Rows from block 10 of a small image classifier, named by matrix and row number. Rows with one number belong to one channel. Each number is 50 + 12 x the weight over its row's rms, rounded and kept within 0 to 99. All counts start at 0.
After each channel's rows are labels from the 100 images, of 14848, where the channel reaches its highest value: "responds to" is what is common among them. Only what is clearly more common there than usual is listed. The data: photos of plants, animals and fungi (iNaturalist). In brackets: how many of the 100.
# convs1: 3x3 conv (model.blocks.10.convs.1.weight, 104x104x3x3, each kernel summed), inputs 0-51
# convs2: expand pointwise conv (model.blocks.10.convs.2.weight, 432x104x1x1, transposed), outputs 0-61

convs1.81:43 37 49 42 49 35 33 49 45 21 59 44 44 46 39 63 62 34 49 49 60 34 68 54 44 51 48 68 50 50 39 49 37 29 59 74 48 50 35 54 70 48 34 16 42 41 61 40 24 46 36 49
convs2.81:44 33 43 79 52 30 52 53 88 32 51 50 69 42 62 58 64 56 56 63 65 43 76 30 62 53 48 36 48 60 54 44 38 48 65 62 45 72 71 50 40 38 51 44 47 38 19 41 47 49 54 44 46 44 51 58 62 47 52 55 46 51
responds to: order Lepidoptera (32)

convs1.69:67 54 63 35 33 55 13 63 59 49 68 62 65 56 54 35 56 52 63 62 52 29 56 39 33 63 37 39 63 63 46 52 45 60 46 39 57 63 58 49 47 26 57 65 37 49 47 53 47 31 61 24
convs2.69:48 53 74 64 39 44 35 59 44 58 30 40 56 10 55 21 34 54 38 54 71 52 22 50 48 42 40 40 60 74 38 67 31 49 54 50 31 39 53 42 35 41 25 39 49 77 53 58 52 44 55 38 61 58 50 53 40 66 25 60 38 39
responds to: class Aves (88); order Passeriformes (50)

convs1.13:24 58 54 50 38 42 53 53 47 50 43 48 52 39 78 31 20 36 53 53 30 48 52 44 44 53 56 45 53 53 40 55 54 50 46 41 41 53 38 90 61 48 40 62 55 51 41 42 48 65 55 57
convs2.13:42 35 30 30 67 56 48 68 39 36 48 40 50 51 66 47 36 63 41 40 53 55 60 49 60 44 52 52 50 63 30 62 44 56 54 56 44 36 55 61 76 45 55 68 45 50 57 67 48 55 45 31 39 79 47 46 57 60 45 42 59 47
responds to: class Insecta (74); phylum Arthropoda (74); order Lepidoptera (38)

convs1.4:62 61 38 41 58 58 47 39 36 56 70 49 51 58 42 65 63 26 39 39 46 50 28 37 33 38 47 46 39 39 35 49 31 27 36 46 55 39 30 49 53 30 53 35 60 50 63 29 41 55 41 57
convs2.4:39 47 62 71 54 43 54 42 46 64 43 48 60 43 29 47 51 40 48 47 48 26 49 39 67 64 25 55 53 54 51 45 43 42 50 44 50 51 57 35 39 42 28 33 48 43 38 61 50 34 56 51 54 64 47 46 47 30 54 41 12 48
responds to: order Charadriiformes (38)

convs1.86:56 47 23 47 45 53 45 23 39 52 57 41 52 48 48 57 55 55 23 23 55 44 42 59 56 25 52 49 23 23 48 50 53 49 52 55 59 24 57 61 52 56 55 41 64 50 43 56 46 56 48 50
convs2.86:58 27 53 49 40 52 49 36 74 41 30 43 51 35 47 52 35 32 32 58 40 37 54 64 49 43 58 40 59 62 55 51 34 53 46 62 50 27 29 74 61 54 43 62 39 47 60 54 33 36 42 39 35 39 56 39 43 52 40 40 60 48
responds to: order Charadriiformes (25)

convs1.24:56 19 37 46 55 31 59 37 53 71 25 58 41 52 49 17 36 50 37 37 37 47 55 56 39 37 44 47 37 37 31 47 40 64 55 58 64 37 39 52 56 54 59 48 25 53 69 45 48 35 61 49
convs2.24:48 46 58 48 31 21 57 33 51 35 34 63 24 58 27 57 56 38 38 42 51 35 53 27 47 47 37 36 44 39 38 58 45 53 42 42 30 32 49 53 45 45 67 34 37 39 35 46 33 39 34 52 33 49 41 34 41 41 47 44 30 39
responds to: phylum Chordata (96); class Aves (95); order Anseriformes (51); family: Anatidae (51)

convs1.1:51 43 73 34 57 52 30 73 50 51 53 43 44 43 61 49 48 43 73 74 36 54 26 59 49 70 38 35 73 73 58 64 55 52 52 64 51 72 41 61 46 53 57 46 51 62 40 53 38 39 46 55
convs2.1:49 41 61 50 54 58 53 29 46 29 59 42 53 36 36 50 47 42 47 55 66 63 61 50 46 57 81 72 49 58 73 34 50 65 44 63 55 62 47 46 59 49 68 56 54 55 56 60 70 43 49 55 32 41 57 75 36 45 61 64 69 39
responds to: order Lepidoptera (37)

convs1.57:30 48 31 64 49 43 52 31 49 51 45 56 51 61 66 48 60 37 31 32 65 62 44 58 36 30 33 37 31 31 48 55 60 45 35 62 48 31 53 56 49 55 54 43 48 51 57 44 48 42 50 33
convs2.57:50 47 68 64 31 41 30 46 58 28 46 54 49 53 45 56 59 42 52 30 78 68 30 58 43 44 59 34 53 61 29 64 45 39 70 40 48 41 30 34 35 51 63 39 46 52 37 60 51 40 36 45 53 51 44 57 32 74 45 56 41 42
responds to: class Insecta (78); phylum Arthropoda (78); order Lepidoptera (46)

convs1.55:50 48 75 52 46 51 50 75 58 64 50 48 50 48 49 53 32 65 75 75 43 46 42 53 61 72 45 47 75 75 64 55 58 49 52 46 45 74 65 53 49 47 60 52 47 50 39 42 71 37 44 51
convs2.55:57 32 41 50 52 62 55 60 22 63 56 51 61 47 55 49 50 74 47 53 66 62 50 70 49 51 77 52 51 55 61 41 47 50 54 33 52 70 35 33 68 54 52 46 41 38 42 58 46 65 42 50 49 52 39 65 35 36 72 51 47 50
responds to: order Passeriformes (56)

convs1.49:55 49 78 53 53 47 48 78 52 42 41 53 51 41 57 44 50 44 78 78 46 54 58 48 41 77 54 50 78 78 45 46 46 52 50 53 48 78 48 43 42 46 47 62 50 53 51 48 56 49 54 53
convs2.49:49 69 56 67 57 54 79 47 58 56 43 62 74 52 42 65 58 38 42 52 42 44 67 56 53 53 38 40 57 46 64 40 63 73 73 38 30 74 65 48 35 55 59 54 77 36 53 39 66 64 44 65 59 68 46 59 56 23 67 54 45 37
responds to: phylum Arthropoda (60); order Lepidoptera (39)

convs1.18:55 37 61 54 49 38 68 61 49 49 48 53 68 33 52 43 57 40 61 61 47 44 38 45 49 61 50 57 61 61 29 51 90 47 44 75 55 61 52 54 58 47 36 80 43 50 34 51 51 56 55 38
convs2.18:43 28 36 56 27 48 39 28 51 28 50 67 61 52 59 54 53 53 62 51 61 82 57 60 49 51 58 41 41 72 54 42 59 45 66 43 32 31 36 39 47 61 65 47 56 44 62 45 44 51 58 51 43 79 37 66 55 48 45 29 53 67
responds to: order Lepidoptera (38)

convs1.102:55 50 76 46 43 47 57 76 56 61 54 46 62 48 47 46 45 46 76 76 59 58 55 36 51 75 46 55 76 76 51 43 61 48 40 42 43 76 41 55 55 44 41 61 49 53 41 40 55 56 49 50
convs2.102:49 43 51 38 55 47 51 46 38 56 55 48 38 56 52 45 57 49 43 52 57 58 42 64 33 62 55 52 58 43 39 70 58 34 41 40 44 39 45 48 56 34 43 65 49 44 39 57 51 80 60 69 39 36 45 20 42 49 77 68 56 57
responds to: order Accipitriformes (49); family: Accipitridae (38)

convs1.75:52 28 37 55 43 30 56 37 37 57 29 50 54 48 33 29 33 43 37 37 43 47 55 57 43 38 45 67 37 37 11 57 47 46 43 42 55 37 38 47 71 41 46 49 35 60 64 50 35 39 55 49
convs2.75:46 41 60 63 36 31 39 52 54 42 62 62 20 60 38 53 55 44 57 48 56 48 54 34 73 54 29 63 53 48 34 52 74 46 72 36 47 50 36 51 42 59 69 15 17 51 33 67 51 36 23 53 35 61 51 46 49 33 29 51 54 55
responds to: phylum Chordata (99); class Aves (98); order Anseriformes (53); family: Anatidae (53)

convs1.90:45 44 23 42 47 47 54 23 55 40 50 49 47 51 54 53 53 51 23 23 58 50 44 54 56 25 63 47 23 24 50 46 55 50 57 54 50 24 47 54 58 57 44 35 51 46 47 50 47 64 45 53
convs2.90:52 65 55 24 36 39 30 55 53 67 50 33 46 60 43 58 46 52 23 43 49 31 45 48 80 30 52 57 60 56 33 47 38 43 36 46 59 35 41 61 43 49 43 51 41 51 50 36 34 46 80 47 36 59 58 45 42 65 36 45 58 44
responds to: order Lepidoptera (35)

convs1.32:57 55 72 63 56 66 60 72 43 33 45 58 41 52 50 52 48 43 72 72 43 45 55 27 49 71 43 59 72 72 57 30 49 49 49 58 43 72 42 44 53 35 41 36 63 46 54 46 51 55 25 46
convs2.32:68 43 39 49 46 34 61 40 18 79 44 65 54 59 52 40 51 50 53 60 54 48 42 53 45 90 54 44 74 51 51 58 29 62 63 30 35 44 59 64 46 45 74 48 57 56 64 41 47 31 55 39 54 49 65 63 45 39 51 52 47 58
responds to: order Accipitriformes (27)

convs1.53:63 60 54 59 44 29 36 54 27 38 56 45 32 44 47 45 73 40 54 54 68 64 71 33 49 53 41 61 54 54 34 58 46 67 46 42 60 54 30 52 54 36 59 81 40 40 40 41 42 66 73 47
convs2.53:23 38 52 44 47 42 53 40 72 30 58 40 37 36 48 49 64 55 51 44 53 37 56 51 44 43 35 33 44 20 51 37 49 60 45 62 44 49 58 54 52 52 56 47 56 50 67 59 38 42 60 31 49 57 53 55 42 60 33 47 42 45
responds to: phylum Chordata (94); class Aves (91); order Passeriformes (66)

convs1.37:47 25 31 51 50 50 43 31 29 66 41 56 38 54 38 32 42 43 31 31 52 34 52 72 62 32 45 45 31 31 49 57 49 41 47 52 67 31 63 47 67 59 41 49 42 70 64 49 41 41 52 45
convs2.37:39 37 59 51 05 35 38 18 57 52 46 47 33 33 50 54 48 45 66 42 55 42 62 59 45 49 49 63 47 62 32 56 44 42 40 47 39 39 41 41 24 47 52 30 20 56 14 70 31 38 23 50 53 41 47 49 50 54 36 58 56 47
responds to: phylum Chordata (99); class Aves (98); order Anseriformes (42); family: Anatidae (42)

convs1.73:46 21 38 33 55 55 31 37 31 50 48 62 68 50 68 34 51 43 37 37 39 38 69 63 38 38 50 50 37 37 65 35 53 31 56 50 34 37 53 66 34 35 42 58 54 65 54 38 35 56 30 46
convs2.73:47 61 64 50 39 40 25 53 62 67 60 45 53 45 41 49 42 71 59 42 63 64 51 34 59 47 40 50 40 68 55 68 45 42 36 72 26 35 43 67 43 50 40 56 31 57 45 56 43 36 55 61 61 58 50 62 62 67 43 55 56 53
responds to: order Lepidoptera (32)

convs1.93:67 56 58 51 35 55 29 59 58 62 60 58 53 47 37 55 54 47 59 58 48 50 46 20 54 58 47 36 59 59 57 59 24 62 44 47 27 59 33 43 39 28 77 68 64 44 59 41 20 36 59 19
convs2.93:38 50 77 56 37 57 47 44 52 50 43 43 45 33 38 30 67 45 54 61 37 34 48 44 49 39 54 51 42 53 51 55 57 64 35 47 59 50 44 50 60 68 32 60 54 50 55 46 35 38 54 09 38 48 51 57 29 48 48 38 49 46
responds to: order Passeriformes (65)

convs1.62:41 49 60 42 18 62 36 60 54 65 44 60 64 47 40 49 38 63 60 60 43 45 28 44 54 59 54 49 60 60 45 51 22 66 47 42 22 60 36 47 39 42 52 43 29 43 53 39 33 33 55 31
convs2.62:40 52 34 49 40 59 59 43 38 51 50 39 53 46 39 43 56 36 69 54 36 45 46 43 55 49 64 54 52 42 38 47 67 55 44 38 72 51 48 24 68 45 27 73 58 41 42 25 36 40 61 38 58 34 36 45 51 31 61 50 65 64
responds to: order Passeriformes (61)

convs1.31:42 44 69 65 53 24 74 68 45 70 50 36 49 51 51 48 45 42 68 69 74 51 55 29 50 67 38 54 68 68 52 39 63 62 45 39 38 68 32 44 42 48 53 60 50 38 34 35 76 54 48 55
convs2.31:51 38 40 39 52 50 50 66 41 38 38 41 60 65 41 41 47 51 51 65 35 63 45 46 48 58 59 33 54 39 69 57 51 54 46 48 52 52 52 42 39 48 51 35 44 32 50 49 34 72 45 56 39 55 30 24 62 49 44 48 36 48
responds to: class Aves (93); phylum Chordata (93); order Accipitriformes (55); family: Accipitridae (49)

convs1.36:57 59 73 46 43 48 47 74 67 52 67 47 59 45 50 60 32 37 73 73 33 48 45 44 33 72 40 41 74 74 46 49 58 42 53 52 40 73 43 61 41 46 49 51 51 46 38 49 53 40 50 40
convs2.36:45 45 57 64 45 63 46 39 58 48 57 43 36 75 56 54 60 80 58 69 46 57 31 44 52 41 68 37 61 65 57 50 37 60 39 30 35 35 24 32 31 51 21 41 44 44 56 62 54 43 50 35 71 56 39 27 47 42 52 46 51 66
responds to: phylum Arthropoda (60); class Insecta (59); order Lepidoptera (38)

convs1.51:54 53 73 61 48 48 45 73 45 52 44 40 42 45 40 36 68 46 73 73 53 52 42 39 60 72 55 64 73 73 62 37 54 47 41 43 43 73 49 57 57 45 58 62 50 50 49 58 54 65 44 52
convs2.51:51 54 51 49 27 61 46 42 56 70 52 43 51 23 37 61 49 51 50 62 53 40 43 44 40 74 50 88 58 67 47 52 57 67 49 80 48 69 55 22 37 57 37 24 47 51 45 52 57 42 21 53 46 40 49 59 48 57 66 81 46 48
responds to: order Lepidoptera (38)

convs1.95:65 47 33 45 41 63 50 34 51 42 36 71 48 49 33 36 74 35 34 33 67 49 71 49 60 36 70 55 34 34 47 51 27 47 63 49 36 34 40 57 35 43 56 32 48 54 34 42 34 61 57 17
convs2.95:31 62 45 49 43 57 45 40 51 50 42 41 53 40 59 42 52 50 42 49 31 54 50 53 47 47 55 44 41 38 33 71 62 49 45 59 48 66 79 58 42 20 47 42 25 53 41 13 47 73 47 54 29 41 44 26 50 71 41 44 55 53
responds to: order Coleoptera (36); family: Coccinellidae (30)

convs1.65:59 45 69 41 46 49 33 68 50 40 59 52 49 36 39 62 54 41 69 69 57 49 64 62 59 68 50 63 69 69 70 63 38 72 54 39 37 68 55 49 58 43 50 72 33 39 43 53 49 28 33 38
convs2.65:47 30 61 64 53 52 38 48 54 49 47 57 36 47 62 53 44 39 67 43 52 39 40 59 58 49 05 58 42 55 51 35 49 54 62 49 67 67 47 66 57 55 34 39 38 54 25 50 54 49 65 47 56 52 53 42 58 41 33 58 55 57
responds to: class Aves (83); order Anseriformes (27); family: Anatidae (27)

convs1.14:45 68 67 46 53 51 46 66 78 46 47 67 46 44 39 48 49 41 66 67 43 51 45 51 46 65 49 42 66 66 47 46 49 47 46 43 50 66 30 22 38 42 72 73 39 54 50 46 47 59 39 47
convs2.14:52 44 48 63 78 55 71 54 48 47 51 79 65 61 64 59 58 59 51 60 48 67 48 64 51 61 49 59 57 41 55 44 43 61 65 41 43 45 47 55 56 54 70 51 64 42 67 57 73 57 34 45 65 64 48 65 45 49 80 66 36 58
responds to: kingdom Plantae (33); phylum Tracheophyta (33); class Magnoliopsida (29)

convs1.76:51 48 71 35 50 52 48 71 62 65 55 28 58 46 43 50 54 47 71 71 38 63 58 48 51 71 59 56 71 71 49 60 30 52 55 51 19 71 41 55 39 55 43 50 34 50 52 32 37 51 50 56
convs2.76:36 58 42 27 50 55 66 32 48 30 42 44 52 55 27 60 42 55 58 21 47 53 50 39 53 46 55 46 25 50 71 58 67 62 41 50 51 60 57 48 59 41 30 62 47 48 42 41 50 53 41 50 44 28 41 45 58 40 43 39 59 45
responds to: order Passeriformes (53)