A small image classifier, trained from scratch: widths [192, 288, 432, 640], trained on photos of plants, animals and fungi (iNaturalist).
Rows from block 7 of a small image classifier, named by matrix and row number. Rows with one number belong to one channel. Each number is 128 + 32 x the weight over its row's rms, rounded and kept within 0 to 255. All counts start at 0. Numbers have three digits each.
After each channel's rows are labels from the 100 images, of 14848, where the channel reaches its highest value: "responds to" is what is common among them; "place" is the part of the image that holds the peak. Only what is clearly more common there than usual is listed. The data: photos of plants, animals and fungi (iNaturalist). In brackets: how many of the 100, against the usual share in percent.
# convs1: 3x3 conv (model.blocks.7.convs.1.weight, 104x104x3x3, each kernel summed), inputs 0-103
# convs2: expand pointwise conv (model.blocks.7.convs.2.weight, 432x104x1x1, transposed), outputs 0-71

convs1.76:107116171096164110204091157215103158095151102114124106141143103132189078226085104142113114123151176134110102131091143154104116109176121189145112135108082083108138130092140141046106110153117158139134099137092092175149153118107139119181169105086064089166143101143130110094120109138131193168133137113111124111123126
convs2.76:158187149114139145186148093187104123124125072159124058065092049130105106118137039160130126113130119076095100084104107137151103152176181154122104137137180136097084114025148201139155129072087099117135144147121110095139
responds to: class Aves (97 vs 55.1); phylum Chordata (97 vs 60.9)
place: bottom centre (44 vs 9.4)

convs1.90:175078102079146080138124109064140154118114152101163108129084102090123179082154161129127133120068132119094084095144071132160171171147105118180149141139146133091132095084140104157120150121118102189078153109143197154150134094133176105047057134125117139052139120095129115174170104091146109176126159130155138148157120
convs2.90:099156139174188187146137157132173108119081120169103136112074151152095132139140102122166123098104146133119148124148150118133125111154149082105132109164150161069147134135131147133153129138105126091134084149163148130066
responds to: phylum Arthropoda (86 vs 30.8); class Insecta (84 vs 29.2); order Lepidoptera (44 vs 13.7)
place: middle left (37 vs 9.4)

convs1.18:134128131138142142176091165177108132119128117199147160141122096063128122165071139143104080091153156141103163101167102129152126049163144094140134088139125123119174091159139186055122142138068056054078141173156106148091148128073137093169108107144133128075135115139118156122140115113116155212115162127116115146148157
convs2.18:130124104189174164110130125129125106122092192118108134127113127159132183118151119213141143157134138096076099127140154126178074112179146071156149126142122178117166173140135123164131081137136116052110169121124152114131
responds to: phylum Arthropoda (67 vs 30.8); class Insecta (62 vs 29.2)
place: middle left (27 vs 9.4)

convs1.96:120123096113134085032126167069135052119088141125122103149119091137063124122163144129124159177122143160127116099166139142070100127064149116198157128126144123124111103178117149166116140153134093113088130143156126180100086118088132088092099113110097107079129110111132132148152132083168216173088147116208094115130110
convs2.96:114135151085130124105100107162094114129080061111178131114138121092167122147098100078141154227230100119083130121144093124147090090062115102145106067115130114148143120076121105127106140132137120091152132136132107091091
responds to: order Lepidoptera (32 vs 13.7)
place: top left (46 vs 14.1)

convs1.82:138134125106109147131105203101183056154049086119128148153091100134079138067121086207118122091099143131136093145080135125112161128126145108151060078156162130078081097139151125103121051124147156145112147104148126143137132158100192109126057165192137155107145152127092136112135124079162130137122102148109142141072140
convs2.82:086087110142134071113138145113148101099159094112116104154125102111151139137094130112170196118116135143106228158112146132160193134142161125175171195116063105161150163138122116154158146082154157143136131064130126092109
responds to: class Magnoliopsida (26 vs 5.5); phylum Tracheophyta (26 vs 7.3); kingdom Plantae (26 vs 7.3)
place: middle left (32 vs 9.4)

convs1.2:132162097148151102043112180024117072137174115130146121174099122082084121139127155135135139119110127174089130105075142087029104089076152113157133123113115124082160064129127114127143145135137095101093145122122152156090084093098116079107115077142127122067132156126137093126137138103167157137127175108160115176174137
convs2.2:098166138197166140120134164104133102109092102098097105138069143150112180113160082123131142061138123096114094115182137092114119110114162030117121124167085076146108103109165157074087138119111102097159126095166080097123
responds to: phylum Arthropoda (86 vs 30.8); class Insecta (81 vs 29.2); order Coleoptera (40 vs 3.2); family: Coccinellidae (34 vs 1.7)
place: centre (34 vs 6.2); middle left (28 vs 9.4)

convs1.83:161117093115142085091145166057083073149106080092149143155132144116081107077158110171105081127082127085197130103113170148099071195162070133143110099140165122172149110098092076192183081079126120105100110179158154154133146135143167129185107119151125139120105105112120140130143107104067098135143119144147174145142138
convs2.83:130026149133135116157093137130111144097175134092146114144080142076134058163114147103203165076101130107112122101125137124125128102127100095130119151095112106128098133146173057086097122097096154110125101138177150172047
responds to: class Insecta (65 vs 29.2); phylum Arthropoda (65 vs 30.8); order Lepidoptera (37 vs 13.7)
place: top centre (31 vs 9.4)

convs1.97:144099119065154112139102068090107128076187147123154087109131190117093165176129166128131166063067135144137085126148079175065114090151126155081102122128120169129160126052129107118118165156141093161060078162134139151179121195138117114133108102109115127094149130126123132123161115107131147132132108084102112194191102
convs2.97:111147111146143129145100164086135133140109115146136069131041112138115135085156161126095170131096116121108140101150111105132113116138151190017096130121141116122136158184149157180130173082122109128138144151132144150099
responds to: phylum Arthropoda (64 vs 30.8); class Insecta (60 vs 29.2); order Lepidoptera (40 vs 13.7)
place: middle right (41 vs 9.4)

convs1.53:123103149150179182158068070154133129064166102138107108142176117089156128110152088108107081111170099136205113109090139167156106139127122147142136083124100113205118150174126064106112136177149111129133144189113086113146120151103104105081188094077072108123142126103148118109128167124138132181159130111205082165147128
convs2.53:173106170130144103123039143150103146147121103121113076146077080184187125130201112137124146149092185024101031090150139144123124185176130163126118122125157143085118156148144105104118122155110104130154132102184202172165
responds to: class Aves (88 vs 55.1); order Passeriformes (64 vs 25)
place: centre (53 vs 6.2)

convs1.86:137065097122129119154116122092124070099131132121141152079142151114128075112084136173152142121074179116121169112174061114190126148147110128169154119144124154132178061088141088141115137109116055070103056127124163157099109084119127133181090116154140135045137137092098159136154142090145166170143133135119198161162138
convs2.86:094163098036172120135157150091157129156103138134119139101112138116093104173136122083175142120127123126122127114159193060143145111131140094099084179161066154083126161131129160168081142083116145122104099096135131121070
responds to: phylum Arthropoda (83 vs 30.8); class Insecta (79 vs 29.2)
place: middle right (40 vs 9.4)

convs1.67:116147106149197103095140089036099117103114127119127105163141133134108114127110136174158195085113122135096140135087142081171158080106153116172123112146126145106160128141050113052145127117122136082129137156071086164127089097076144082056106090111117131141060164138145129141162116066159166142129141120061153123164135
convs2.67:112088133115132151176129093126126150067195161140152071129149102144106153120125185129137141095098107097146074097112176056088124121118078110167116135103112093064130113141131109120133172108106131110098120114088090136129
responds to: phylum Arthropoda (68 vs 30.8); class Insecta (65 vs 29.2)
place: top centre (32 vs 9.4)

convs1.12:140138098159161118181083197118097190141135130162130134169117134143117159183096135148132131183089088132087154096149143126114153141177110198146080104133118167112108093149075147161127100151099143128094097123045080130150161087145152098048110086143095076141081137126125111143157154055177115148120160146108173158121152
convs2.12:132127150126195127183166209158111112160082089110113111064163171085192104107101124118079119114111146099127191120183132173150141121172124144159104117145150104114116103094123159131146114108126135080149117132138161114122
responds to: phylum Arthropoda (60 vs 30.8)
place: centre (30 vs 6.2)

convs1.34:120107114141101141062110146089143114179092070118110158133116116136099116097128120183128162173098069086128152136134104106120131177089116134189115121126172139129058047186131097170164029098125141131140119121142111146132066136112153148148087129124109111151131134078095118103106115106155067170139100140194190127083112
convs2.34:099129152119165104109134141134103122066118129085087137142165146073132110170106119088035137111099104100124184135133107121110149096121109128131092091105123102145103088147108120135107131009098131127134117121183074003083
responds to: phylum Arthropoda (74 vs 30.8); class Insecta (73 vs 29.2); order Coleoptera (35 vs 3.2); family: Coccinellidae (25 vs 1.7)
place: centre (35 vs 6.2)

convs1.28:156181074130179126080115123016114110114100138068157084157117127138058131109132109144149162108147159151081142118121152140070081112098124109116135139145131164115104154087139211104127159125135107113087104122167100141116086128060108094097073054130182124070134140143182107155165139095135142144138149104119122130160103
convs2.28:111142150081124149137156100123114118100136143134153071119117131180128140140083115148159160107109082086082101075128152076109071097128083120134141077170090129162137135087175082104123154158083115095132156151145079103082
responds to: phylum Arthropoda (80 vs 30.8); class Insecta (73 vs 29.2); order Lepidoptera (39 vs 13.7)
place: top centre (25 vs 9.4)

convs1.49:106118155143127136255129154218121180096115125154094130127114113117149147165129129134126104157131159135155114113155124164175154141255146158136115112124104106137172152116125143131101132160108126117122130144146104108115234165127085153100111135101117108132121125138130106127095136144170124154101097117132134148079102
convs2.49:154130089139130170137177116179122153146144105150092167150147184144120158092141204176161070142087129162167135157113162207176122047122117126153183119182152125138134167114082138122134074186147157211095174117085114143153
responds to: order Passeriformes (57 vs 25)
place: bottom right (38 vs 14.1); bottom centre (31 vs 9.4)

convs1.71:158121112121128152204037173161119133147056102135190152146117074169112129081126138091178113132132174184177153116155152109120165114151118162100140090190118125139097135083110165178098129124152130136114140111066189090115128121073155148121070076126137127112121169107166161152181149119188155133099133104098142118127115
convs2.71:074133130132111112088129165143215145143155151126177163173113141108155146182142140064133155111137175151195123124110113085132123176191170196138162103109095151113118139133150084156155093149107156143129107140116129183144
responds to: order Lepidoptera (33 vs 13.7)
place: centre (35 vs 6.2)

convs1.98:138076121155099096205119137175149131131131109178104144088120138107133143124127106169108114164096175132198156055130067191134136188176078178175107147137131136217136145218141115131131081163102082099107131178129132144089175133114131096138082112127120122100131089110091133132123116117152097174158120141138167142107122
convs2.98:204129102034210085114150123089073104122095137096185175137142157119185145160117099116140157130094175136130144173109154067152142107118152149145134160158089152129156115146125151141133074105110150165151199139126128106145
responds to: class Insecta (61 vs 29.2); phylum Arthropoda (61 vs 30.8); order Lepidoptera (34 vs 13.7)
place: middle right (34 vs 9.4)

convs1.102:129123098140120139156129158103121074141115139176131134147111136122050099158123163191130126120178138136104171084124120078077137158169165197197126056117093148096138101119141136116129152217109144068106139079123158151057137096061109088134105123116135110081134140127100109098115152075179164168111142135127175126146101
convs2.102:105154125095168122115091175117150090125129148122089122134152129117162137153148125087106143122153105129123110093150186133133180128135148111125146094159075153127067105100162096074076146159126107079150141131131145155130
responds to: phylum Arthropoda (73 vs 30.8); class Insecta (70 vs 29.2); order Lepidoptera (35 vs 13.7)
place: middle right (34 vs 9.4)

convs1.29:133085139069179129176045154170135122148127094060117145139146089142173090123124127110117036114113126104167136122107090135167169096169118150117195130115103090093107106145150113139148155148105114149135081189126131119126169115067159079095085145071102121092140090099160090111136118116143135141151199164175128149171160
convs2.29:157131157095153116175157168158113149171216125160084082088137109135170140100153082135130100127100144071164071138129161144188104210184185132152167145162127073160190138161114156157132098150126075112124139131114164200172
responds to: order Passeriformes (52 vs 25)
place: bottom centre (54 vs 9.4)

convs1.55:134142119136139116255166160192105149123121135165120119149133139098163133138114108139095123176112149126141103121172151170178161156255125173151122135128108115100139154139101159134153068142084125113114143123135090118116221137145133119134130132141144137124101103119119098117109106113206148190150095150144153138102122
convs2.55:173066138103142165127104091128078142138143175185192151164165113173154167125130142189186122153138083141158114150103158172173156133139123128154159178198165111098162156131126106177142127127147202190097168157052126142102
responds to: phylum Arthropoda (64 vs 30.8); class Insecta (63 vs 29.2)
place: middle left (25 vs 9.4)

convs1.46:118126091114129127064128092032074108137102145053153101112151139183107112105103123139132151086116092164156132164066106074145122126068135127142142151140145140140104091162040134074148087095145131113154170149158114134127086108107134100150128079108161144129050127089146160138159111065097158129155124127172133066159132
convs2.46:097134078105136141100139047116136137088126130105113165134136097113105110115109193126148129166182127076126055099122140047097069126142084106139067146135128154146133116139124071149111136138150094098118123126157118060130
responds to: phylum Tracheophyta (26 vs 7.3); kingdom Plantae (26 vs 7.3)
place: top right (45 vs 14.1); top centre (28 vs 9.4)